Rows from block 7 of the image encoder of a small model that answers yes/no questions on an image's attributes, named by matrix and row number. Rows with one number belong to one neuron. Each number is 128 + 32 x the weight over its row's rms, rounded and kept within 0 to 255. All counts start at 0. Numbers have three digits each.
After each neuron's rows are labels from the 100 images, of 14848, where the neuron reaches its highest value: "responds to" is what is common among them; "patch colour" is the nearest of a few named colours to the mean colour under the peak. Only what is clearly more common there than usual is listed. The data: telescope images of galaxies (Galaxy Zoo DECaLS).
# fc1: MLP up (encoder.blocks.7.mlp.fc1.weight, 640x320), inputs 80-159
# fc2: MLP down (encoder.blocks.7.mlp.fc2.weight, 320x640, transposed), outputs 80-159

fc1.609:083060113135133128108095140141113164121140119139089111124141140172139145048097107132107140151101136100140138173086083121153137129125117113172183136114152105155132117051119140127137118048128120105134153104096139125133114086124123053085139176
fc2.609:075125123138152156131110113146085159198141061164106073099119144079124093104124140158106125121215135118050153128137142144090142131136182166132073152080157079119115131124086099143123121107178134142157049175099067160158145127123084128063134148
responds to: edge-on disk: no; spiral arms: yes; spiral winding: tight
patch colour: brown; grey

fc1.367:168163077083122117145155117220158131159189065141158157113101185169145144097087145126125165151091181105113107052095103204148136135161090113123186150159098106152106136111077157139103117120094142154152110129139166233143140116147082154081111110
fc2.367:111093127156175139118136137222102079113170151148112111150100160105099108133130159191167121127125078143200097212167132134081103130122135163176132070122138139148116113130146097104094125182146167124150193121162136218135118146138148125127124146
responds to: roundness: round
patch colour: brown

fc1.196:212105162113081121111144122118145135145125129086159115095148102091111104148101184072087108076112126159118117177108146143157166110119061086094140132155079141089113117156165145142130157133131148092138115164173040162106120127126099107129087121
fc2.196:164120137160088190099108120092160162102117120103135132150160106126136208099066102092077159179141184112085182144137110156189063155129128144088159154106127114118110149159094077122096110109083173134114092110047144142127115072119143059119173107
responds to: roundness: round
patch colour: brown

fc1.4:158152130163122110138118107114183129095153130144191058118076096085181095134149117080136067090077149131080086144167121079104147163124134177120057092142072087132112079134164067140121150096106128166137156144074146103130139121119161166130168095
fc2.4:144096106116096108175182123105179105115124126132124024153130168118174091139100086099141145136116161105147163134138124182119036110110177140087121109096091095125136096104120141098116163147159115171180121105140104050140083123120138143159141123
responds to: shape: featured or disk; edge-on disk: yes
patch colour: brown; grey

fc1.579:146159118087090090138122172148143089075123146138139173103085194241116103066122167089114139101086147153128163132103118163143130116133126143129185220123156145140131095149101118090126089144210153152147135154089101191121099116126092136129097101
fc2.579:080113130116150138094137099213096122150154091170160091165100107153112176095129142143144143108096123133165101161128137149126119119118165156175148046137153130170125117103132113119056108178204102109148202116162133167163163093135097139147133105
responds to: roundness: round
patch colour: brown

fc1.163:199142145159128101117114147132148124181153112186210103139114119135141136134102154063117081135106070149076108152144158103107153047179132096117095014099092103121107127121156106174090176092119115100138161177116079114123111106117140205183163064
fc2.163:129133136168091079179106107150109146118145135111183054142111137125157117136098079073096102122126147048149086128081139109155058147160092155114138181093154069097123150169109111165085108089046129103158123100158077089172097132094173099099152148
responds to: shape: featured or disk; edge-on disk: no; spiral arms: yes
patch colour: grey; brown

fc1.342:079123100165139092108119134136107132108127132146188161101135150087147160179153098164165066120077130128125108100124141120112166122169082142154117134091124123127139186157164084158068137098125126082091143130135114099121124130162143115113087130
fc2.342:120122122114184109115133123106115154188086036183091111132096153071116124070121088126132205200129174161078156127062134124186116133111124047065105151099140112154140159130156185115159036131115115081108113181164138129103134130106106200098119100
responds to: shape: featured or disk; edge-on disk: no; spiral arms: yes
patch colour: brown; grey

fc1.97:178105125095088124147147143146093188165106161143145110122077075120113139195164142130161095100137136155134143096110115156130103189136132189126065071108064150132130101129075145160054083135125128133153167128077141166100110117161129159135089164
fc2.97:080130083122189128164117119122132168161077136132122170133086109130178178126076090141186175099129099124078157191142121125161139123141081062087132179106102120077077106101104063130147145139208119078117125096094113161132135166095138121158096151
responds to: roundness: round
patch colour: grey; brown

fc1.37:139135084167119148134130110188096218123099158202137142095193179112165106122155185097120184102114116101139117152160097142116163142176102142164113056122112164138088095061125129125104184104054132150175154125113112148165114125141139091159132101
fc2.37:109148090103099186144159153050108158107116132113134139079089090121131160144101149179150207126112162144101108150159074186140110167081168084115120172064089137092074141104103175096163094159065148131109089091128170117120139141091149130113082165
responds to: shape: featured or disk; edge-on disk: no; spiral arms: yes
patch colour: grey; brown

fc1.31:121172165119126087121095185150078084127130135162121157113113191194138129067128144118122146149144131148123131154134163179122127109104121097135175198152175099129159089124079128122108092131174164154161102144068126134101132093139091169144056114
fc2.31:077124146141152152112167088201083147125112105132185113201109129207157151123113162139169143102090113114178105163122079168150135155122150120162164091119147143173095117090117136139124138149187141114133172115177091171128116087126113152097159107
responds to: roundness: round
patch colour: brown

fc1.450:086152128182143155088138162203109181183155126136144185140167162116145112138116138095134102105136088067131156156194096135129139112142142132136129124096097147159117084117100085141070122135113146141102122106127167102129124128140114072096165161
fc2.450:149158134118094116141148141092111130154100112109110136175147151077153192133108145165152124157133165127059147146113109157081094136186146095119115143115122130137123113115159109103097133132124104181133150104183160115194204164140127141147130059
responds to: roundness: round
patch colour: brown; grey

fc1.456:116154135117113157149097134180131093138141131160132122134167169148155091192117166153119153123135069080120100137127132114128163206153112173133122117094125128152109111119122168132119134064089135186162121126144145143093153141107142144194156167
fc2.456:074142112142103125168071131088120165102152148105151141099181147157088135120183153205151184132119171109101150125085134142156134147101073141058135239123150128087159163162143082152124100091095070123178069101099161086109153109087106059077073112
responds to: roundness: round
patch colour: brown; grey

fc1.639:117091133109135098067174164096123141128121131131130169149161119097123092110136081219138121092176068129140092103164180131123112194118091048115083166091079120146132136083117108188173143147144099085139127147127072087093057095097127094101125139
fc2.639:150126124132149126156095185222110136142138098133121143118177114177159156107114114125096132060128125097136186160132106130069076150112120062061147088169075115107132126156157132162201121130211135094114101138150101160118126115160166105158195146
responds to: roundness: round
patch colour: brown

fc1.459:093127151144134108145155135186081111068179119122127118132074095064148175184175111083124052106140144121120162069092104114097170141121078129122142110070149098188166128102110141092133113046080153159131161078104122067106137105130131112152111177
fc2.459:049184086168117091144091130128172154138112103113138150071107140138156079086135137133085222101135135125148137168126131117076102129118127099112140176105141146136096126180140118106115147125062114132165091108094126114124152133115142120131105170
responds to: edge-on disk: no; spiral arms: yes; bar: no
patch colour: brown

fc1.427:115120179120113106064145164153146190145100187112128139082174172123141185147139099127146161141125101110164205123073120087125147150130088094110226164155097122162098159135154158103113143072084118063150130151128164108135069100114150108120118100
fc2.427:130131103125118149128106135067098167138125180075130191139142116157158117177121082072148181098133080134143104140158143121124055112081101181093115136062083113165162127159103106131096091151104130209061094058061120060096138161085120112123140141
responds to: shape: featured or disk; edge-on disk: yes
patch colour: brown

fc1.552:088104125115086183205136151142088167148113120138136109101166076127109105092096193132104150155180186152156107141108155134221119141157132130112082159066087122155122150138044124185138086107141138073115130140085163187147132102209127102108115109
fc2.552:135140130139115150172109123120097134150114139115117120142186114107149167104115145146177111104160152131114140122135062128167105123161152127100102118100137129129117114152144142051155096089130127084162120096112178124103106122161149106147153118
responds to: edge-on disk: no; spiral arms: yes
patch colour: brown

fc1.388:144135120116114136096135137083197131117166132095169109178142157128072135093151113112153130048147142082141136115138180138118190109189083119206133131060210125086115151096105145134072108143255106123104164101135152120073078120110145134111126113
fc2.388:146167117185105100080130117153192110154143134119113142093111107135083147130117161115134130146119095162186120104108105110102134133170190224147137128120094107175143082097112149158107097175123191097143161119114151168170109126115103110099150111
responds to: roundness: round
patch colour: brown

fc1.514:117099080172135137109110114122135167180148111082131111145113133145106082124108121169145158155137136073120121119075209095083144121123084161154182131127135112162158111120081075088096158082097170090093106161165185176119129095090156189120139125
fc2.514:155166105116179110053097119090102166114131154058089102182049182136058115109138124099122148146137169136088114090092129149172127127080160120041134157137145099159069118145138083187096094085096161074077085115135137121109161098105132102102178102
responds to: roundness: round
patch colour: brown

fc1.12:140095141182152159132168128133123137183140100128182098097147063166137084104140145119087087103088136148070131135172129111131156126141172180158122094091098076164119114129099135181085120119119145182164113182117161112164111091166100145124154076
fc2.12:167149167144084124123168083138184121126080078130124082138133128172120174111135103103094136179159161095069101125112118139078131135153207112117169173129137116113134169189138114115129170116138160144162084158142177104091109178136131108126189165
responds to: edge-on disk: no; spiral arms: yes
patch colour: brown

fc1.556:124103134141150130117094151091193130105101150137097126147139152132152092166118155159191155117116100112126111124107134157213170083203054153109156122109143106165124118092136123100128093125125126103136115111140179128142150094173087112124147168
fc2.556:118081138148133125154168147137150102095075168189143138121122125137151120085148143104130127177163176178128119154095139082109082166118176111129150120120076108146157132154141114098134059182179132135169107071121132132121115163135093105103111166
responds to: roundness: round
patch colour: grey

fc1.170:123196095178152165170105151123110198138100137172136093136119132142157172093090142100168155160124133164174149092158115136124112098165111095161160101128067157122167131095106118178121116105101056137083168082121151113145079182138148086083150172
fc2.170:074160115105121161122132104106125111134104065110156145125115130134174095157157120128154157150128127157139195143127109106203088148064109165047172116147097142123141088148141125094110164083128162177179086104141140098072141119096142128135096139
responds to: edge-on disk: no; bulge size: moderate
patch colour: grey; brown

fc1.23:124092155105105102124113061137143149150105105193132137102090167124092124122123131113109086124194093112099122173125096091136113106175087142117138137107076086122144165050119150151113130145187148115132156079100130159131051129122135120133033085
fc2.23:177127107173101165157162091094091165161053127021136126108102129098114155159164164149093160137113143162134145174078104116102076094171096123134145117105106125087109112081080093123123137131065112063077099132174096163095105106128078164145172149
responds to: shape: featured or disk; edge-on disk: no; spiral arms: yes
patch colour: brown; grey

fc1.45:117152105113146173134101163118104115120114144186132149093117123102076155086119152119159141142160123124178082093117142081120219173139115098099146099108113097110120127085168139123120208091086124140128136092143101115097167096176098126129169159
fc2.45:060101190151162151152117216088151169152103116137162103098113142118128107152118189138122154125106176161092138154115133091161082210119059149106128210143113165064127084149112152151166101151098143139094111157179059176081149085090153130131101161
responds to: shape: featured or disk; edge-on disk: no; spiral arms: yes
patch colour: brown

fc1.101:137185164139125084141100098152125126205122129115140106144132166201107124083116163093108136141063119118149156158118150113149116072181068185176133133155145160119161141118101152160066111184113107150114134101156246177123055148131082154136087118
fc2.101:167138100176109118148148158176169164139181125168126099102138103180122076149098139125110175144159114152128092185109152144111095149152140201144140134113126109115102131065141139092130160165209109112103190152156116133146093114099111177124094122
responds to: roundness: round
patch colour: brown; grey

fc1.620:141109158108134102146156174153161157089129127081120107071154119148140123140133101105154177176180084127183181129118143112136143106072122123158184094158091096169194111172152102081138098118102105144163127146129080076125090143128134098110188131
fc2.620:140070136092120159132046109060117079138089123065153192090183116125114124131117150093164190059147091141075107147108167126188097097156155134101147176056066149144188151135140145104078147111111143150007134130038119053097139077153112118117140149
responds to: shape: featured or disk; edge-on disk: no; spiral arms: yes
patch colour: brown

fc1.252:143102126117157134128180213092121173147118098159128107138133140171113113133146063132153112109178131139097129065098128158146216150121127111083167139161062128160135139167148115129117152089121150120168084128107160141153088133152117132138097100
fc2.252:089168173153099067112109125077124132161090141108141061105123112098157130109120095112138116133142111133082092140098122119168131162098159190151114185152089172166093118146146130141103096129120167142135128115115163084085108085153089116154138083
responds to: roundness: round
patch colour: brown

fc1.238:127099131090112094173139147219086108102156129130136096126138142068131146180111094112126121118127121104113129120141166116122151167073054158138071065123146107125110070080089115088103084099046147121149184146082114105112108131131128158111172141
fc2.238:105171106166108111156153132148107157076178146132132174117142146125137124141083154159090199117187135085087109136146111167105096111156150051117153174074143126109156138138174162146133168141112139162160108114128106135135144093099150125104122153
responds to: shape: featured or disk; edge-on disk: no; spiral arms: yes
patch colour: brown

fc1.560:169144160086157105177168151178110107201165137161102134176129136106092088149125113137140137107125094102109152109190158181118143117145127166098104099093096054140141109103087078080156152091191136120113099159112181168102071121138145159057177109
fc2.560:153130071111085119094140097138143180113109070116114216109130161142128089125126085185103187149168129164076109053107105148126129095153103157149189108105119133098086117103116145170129137112171119151163172165097142127155123131123102129175091135
responds to: roundness: round
patch colour: brown; grey

fc1.572:187067175130152131128119100114110056104139119078108123072143114109169125077134144110124103121037141131143103084146125050109114135136140126177153122167187136115138109134069109163114085113189089108110121133092099137053127149190134102107121115
fc2.572:140141165087082129130114136131124116115097086173156155126110148154086108152100154132160182117125122135150117189122099173105103134113193183149160083126204117186122119083157132148121102072157143067076189107164112174162116117100089141142099132
responds to: roundness: round
patch colour: brown

fc1.90:128119135154164122050082132113126158066123160166169071157129137099141102137156141151165160044128100176117076097124162139164103169155072150159108086122118050141088157059049077120152154167200106102135145121125063100162070152114133098102187113
fc2.90:126166136162149158101140137179139103131096093126115050150089148144157130109140147176127189073177128112101155138180093164125093141093161076078129114090088116121154112170140156142222142126172167177126128109185128146143114109112129190092182140
responds to: roundness: round
patch colour: brown

fc1.519:128130085051143070107112113067136122078143098153156193178122176169138105084145167187119133121173144115153137121105076160065215127138141116121173136104120096093212087142120178112123147137111149192067105076116099138131154132125146120154080107
fc2.519:099178131113111164129094103008128087123170112166123132168148101118130105108136113103163083130094113098091112121051178157112146119096143052135154186182085125129149072121151157160150178208112077090130122128128154124143082143090107077139110160
responds to: shape: featured or disk; edge-on disk: no; spiral arms: yes
patch colour: brown; grey

fc1.623:169064113159081131105080155169135131115130135133182136124081101131053120093175115092157071110095119111170077204078191077133162123186118124132106178120083121150155155074149173155136131151222117109139124102068126177066121170124147124127096157
fc2.623:091149105115110177116095117108124094147088093112153113125157146175105155094125193137124130090133178138121111129181117136106073121215157125188135122081103126131105103150124117121127140129141075139141149116083172165154079119131108144090108093
responds to: roundness: round
patch colour: brown; grey

fc1.498:089101156115075115129144154123076153086151117088110130074126085126145133139102153075114179189139166160110113125116155127141138104095173119169126115170122132185096124156111156045184133093060158127074133154060102109172148141155139112149165154
fc2.498:175125124109167130123084096139165121103132150114126157120165059122137130130196134139088216126147087076124133153113122158179061072127207133126141106120087134157144151124145202092098122146143135180053131134086082108106158099157132112143160187
responds to: edge-on disk: no; shape: featured or disk; spiral arms: yes
patch colour: brown

fc1.237:123097105139142109120196183091128163156144146158144057165157152153129130116103182095136097124097125148136076069124143105157113139198135083083178114064115160120129145087136120086104117112155119151110131187166152159154104159124074073142142112
fc2.237:114109098109102161127101119081134169208092105147166143127106151119109097131123099146176077154158092127122139139117087103177151161201115080123145136144099178126141060148143102092141116103066145187141056111108178061097089065121148112161092150
responds to: edge-on disk: no; shape: featured or disk; spiral arms: yes
patch colour: brown; grey

fc1.426:134121139093132082172127161172097108129110125106108102061158197150142151137101140075133191190098171168161154137105138134152111121102134163085192096164085116126139107123110172046157088136104129124054083163091172229123104108146097119153186151
fc2.426:168148130067181168208133111127142091146139151081144157111139042099121085136162177152114112098146065086104110191121180132153036065149139132135137122127110143172100132121198181093166122132122133158077167162116132128159176122157116135144118174
responds to: shape: featured or disk; edge-on disk: no; spiral arms: yes
patch colour: brown

fc1.431:084169145064100145077106110139125101137117116145154174156107145118097115134109134154161131155133111167119118143121153139117095142191075096117108110057138087102187117079115143079133154189199176140140141132136086150135098129153120124128077172
fc2.431:110166117130071141122101120112104172176051087112076122110176142170161174144136163154163183139095135143082129118136114114132123190124117157095069200093100157106138127095131119120047110103113144180158170074131099081121059134081152065153080174
responds to: roundness: round
patch colour: brown

fc1.385:148108141095145091177127108154104113128094146105113216095119158105143143126156102118119069085124131068114190067108100184116093145141100108088130087131145099175199137165143190076108159119091140152136112110142131129165131150169128065162038097
fc2.385:120163165112126117169123124099061087098192135123157112101149160115125053169099129123121178087126113123167100142124066111122148127136134127167131111166135134135117102122100145144117142112132050142116140121066162138104149136103113126118134097
responds to: shape: featured or disk; edge-on disk: no; spiral arms: yes
patch colour: grey; brown

fc1.490:134074134142172130158071159111115138131113022156129144156180118142123114124141120112177129133131179126146140106118150130154169121103104098181129148152113121092121154085149095149076062089156157127160135131137105123107092133125106147147101110
fc2.490:108128096126177122096093134121185124117171169104111147173091062140118186121079124150129126114141160118162086137120114126115103113126155094130093108155186134133075157172156120132193155070121157102118121105151118062107159194112212107180122093
responds to: roundness: round
patch colour: brown

fc1.605:129160113094158155133116124127089146101128157179124175180165162131164136065165137091106108113144120122126109152105131095141132080143180111153154115167082091133160144070099178126128157141143123130166128130150161144150169139148119115105094172
fc2.605:103163114150155215146126178131060149062137125087147124077121159141110117115062143100127168165145146209110148133113142122147164151135123154104101113084139148124102141106170146154117142170069148136183122109116133134141204122149155139145118141
responds to: edge-on disk: no; spiral arms: yes
patch colour: brown

fc1.153:131137080065151094117140106077108154167108131115182134129130112101116091089080099156112120160171121128109125170168124134115156088139134165121152071160174168118125156086091141204109137110144134123124150101139101158116066128149114087106110174
fc2.153:177065102176156155082124126043165128152115175128120111099123104106198130133143119101053107163184112136104162139077143094091092132095174135110090121168092091080153070158111121140148086152043127069133131122156095148116125092149107224098141116
responds to: shape: featured or disk; edge-on disk: no; spiral arms: yes
patch colour: brown

fc1.198:084128169125171121137142101164087143150121130100082127074177146104148145146098136101108182214112123176107134128128180163157155107128140151128137084177105150117148136148098148000113130129049114079076097173086084177158127132145125094147194171
fc2.198:164159164126121112191148126142169128129185169108170117113137101120140112139143129173122175082123104090087068139096128147139088084153141170162149126138082120174114129076135135062154097133149132140053166136058130075172149117167097096150110127
responds to: edge-on disk: no; shape: featured or disk; spiral arms: yes
patch colour: brown

fc1.495:110133178104115131115140158125127128152141131115109118119104113140147154140116079105119107135126114106179125153137180127136132162169049150100144156127181094151108120158078157166186137146121096123100105065113095091085090165094131128092164156
fc2.495:128125169155121132136081083131137118186105156188103129158167131089150098146092140145136148160098118144142067103104125147197106081117122135124175166107035123059079084154094110128183053066131130120146105158133132149128071152133145086151177148
responds to: shape: featured or disk; edge-on disk: yes
patch colour: brown

fc1.1:127107099093108115149122147149084131107169108195120108176108134103153155174122088113150120127076081087071139131164179120135159135108008172092090104113114154097180123092095140058101122104118133127174167088069087153099107134122121164097161141
fc2.1:137138195146123106179148050153095121111141099157100153064131108129108112151097183168133174106180122104091062071130125166097125087158118073136169119045128137100125151176155135130099170160108154152122115141112109080164165122115165114120148138
responds to: edge-on disk: no; spiral arms: yes
patch colour: brown

fc1.415:131140164148139188083107196187157126124175138158139175152154132108141082105131155140131116131161139053061135170140145171220151073152144144150102096150161085146136100136127125067117087124103137109131117144169081156155157131129180101075167139
fc2.415:162160158161138169166154124116142144112139204159136068146175145075165103114167160124060115158151143123068120150106133096100103147107089146139152141087091110169105146122086146144169106173111135113184084089163070128156111056124087118131125139
responds to: shape: featured or disk; edge-on disk: no; spiral arms: yes
patch colour: grey

fc1.516:106145156119108088118156136154116101145119137068172153181116152150131039149115164188128097161139113190076098192146222133116133086143114159143126073166112108092138121171094085099131177137187162128140165114128204146125132161153106139122108141
fc2.516:116183171118104110103121125107087167123105022095130127112108133107130097096147101141130145154150122124121127150075133111131046121106082108073104205107119175178105110091090156149118150034101155120147114116151114111146138046111134094192106145
responds to: roundness: round
patch colour: brown

fc1.185:078164111165125134136093132119173142072137084120175088186054085050168103160132184114150138125116194168106084114111154070144154146141097132115102119140157087118115094089097145132154165098162089100166137112089153125151076130152067167099138118
fc2.185:098138120150087115171134124168120125114144181085062081074187134110199136164094137091124210204123150083102157123137098129091065152092110154100134127073113120143117166167126132098169104121144151118160103101120166048132124092091124116140121101
responds to: shape: featured or disk; edge-on disk: no; spiral arms: yes
patch colour: brown

fc1.306:123105130115142172141137138188083117131139122119148182105149148067113138103114152088129110140126181148149152142210077169104136063081193135173152103055073137131089133148141095098081156113139118168146103130139145107107137126162154072079119158
fc2.306:139106165089169147122151150170119127181107124106101137187120158132155075117142100146122164165115132164117113112128148131092115081167097135073151136082115081115106127126109158133134119138106110091151114186142111081150227149083111173114138195
responds to: shape: featured or disk; edge-on disk: no; spiral arms: yes
patch colour: brown

fc1.596:115120110112134144151143161165155102134101161131107062143138079129145122171154086135061110133106142170141083152156146103146159144139145160172181117097089130120157114124073146020163185131066113151142127155182115139130141120212110102129128089
fc2.596:123119137120132120165144063101137127123102139095147082133077096173124146134120138119071089177147177045105095131124137099156083200109087142136153197133142150110120129136084088105111078134096098112125134140129152115147073129172174061151170143
responds to: edge-on disk: no; spiral arms: yes
patch colour: brown

fc1.124:148116061147147092104086103135129111072134109158136181134107128183055184117157085101137148074164152088093085143113151171101173150109060128160099142133204132141133142131113096100149158110132168182228077112123152116095105135090137059117102117
fc2.124:130149111121078099225096129105106123119131132089136101088088196148143091139138140138081110200112166122064136081125108099114073134197149077084123139134151145142127177116098100078121184116102153206178107173158131109194146073145107080109115143
responds to: edge-on disk: no; spiral arms: yes; bulge size: moderate
patch colour: grey

fc1.584:095153134135116138119153156208095155168163104170088163129169145089105152164084171090114123126153078107124075150131088119189143177181092171102100068095094113132118055172101109120078144155119159151104114126108149153122175061163137137195193168
fc2.584:088192147133092168111166165097161176132098111105138137090154094100104167119135134120153120147103134135119094164162119130136144153128138070100135156071127157157096119138128185130095094092157171136108112090117130145149089135115106172078106158
responds to: shape: featured or disk; edge-on disk: no; spiral arms: yes
patch colour: brown

fc1.555:150085128094145105172124189134099151115112105109096121122124138156151141102163152136134147178195074084137129176138140108096139155121102072143199125127132147185141114148089100103126154110082187142150214090113106047140108154122171061067183156
fc2.555:144149107083090151127097083064115102140176151078184167123077159159159109162151129122156178104146108155123127124094164148166053134140129141133105163103137174080113135144151172092155147107091115160030127125072097087094147098109120154079155140
responds to: shape: featured or disk; edge-on disk: no; spiral arms: yes
patch colour: brown

fc1.298:110130113110163120105091111102125126108149154154118152134115119118137080126074154033111206082128114122161159118123129150131126166174135221134160089112182117104140108125118213120061118092128162143090122101119189116088126133141161137149099128
fc2.298:226182063152110082146170128178217126131122114136148100115108149153133138135175112085098092148139145147092085145128119129031092133124118156123081132119188149149083147071166103205146123119115106121150128114108121162111135114125122168113159110
responds to: roundness: round
patch colour: brown

fc1.304:141132117075080102087122148131098168120146070138162082124126106105112144138144144145122180169125162093120146157122183099136181160110121112196185115088099169152119124154123188133121146114130077141089139129081144075121133115162143099083117130
fc2.304:110149124118171106103147068129154146146104122151139125084117074138131184090138184140097140174136157136175163106049127112148042107152153080073126145103120104132088175090123171101142148122165193115079147109093124131111118110159131074191185106
responds to: edge-on disk: no; spiral arms: yes
patch colour: brown

fc1.181:122164138130105155124107061195188120136151090125168132097122115168097161161162152096109157099125154101175164167115115126154134112132165172149167141148129150075125097090120126077166157115096141131154119121131069123160185112152103088155126065
fc2.181:136126165174133104130137088111211139181077118132128081098089087102158138174151090097115124157216185162122092077127143157123162135142138114117146112164145130076098065107182112130142140146120124152147079158119187127172100086144092105125139140
responds to: roundness: round
patch colour: brown

fc1.558:118124175119116075136122118173099124135155132125091186120141114133101144124135164113115121156180097169142146075118154131171097030136104145125122097125117162140127111140116127068087167127143114171085159084107145109118083053152067083178133182
fc2.558:107182121147151139142133170172155147159102177154135124126203143169126076080156134108148148151134227101110099121146125127112099152122110105157140151098094159141131074105098130094181143151093118111135133116138128115173098136097102152163115163
responds to: edge-on disk: no; shape: featured or disk; spiral arms: yes
patch colour: grey

fc1.337:117159140154127069188133133165130110137104094119192080092131126154132105154155137111133157129018138122118135086116148149130149117139093162124126082139175072104101140145163145183070120156184147121154106135115172144125067144146123138082189165
fc2.337:099168127160092097185121114133114175174145090146137170148064170149112162123135082180176187162134093143128115100093066123083069123133143116119150181089130111099091140121076175111111115162172107105130166145152119190170122098127145128121101126
responds to: shape: featured or disk; edge-on disk: no; spiral winding: tight
patch colour: grey; brown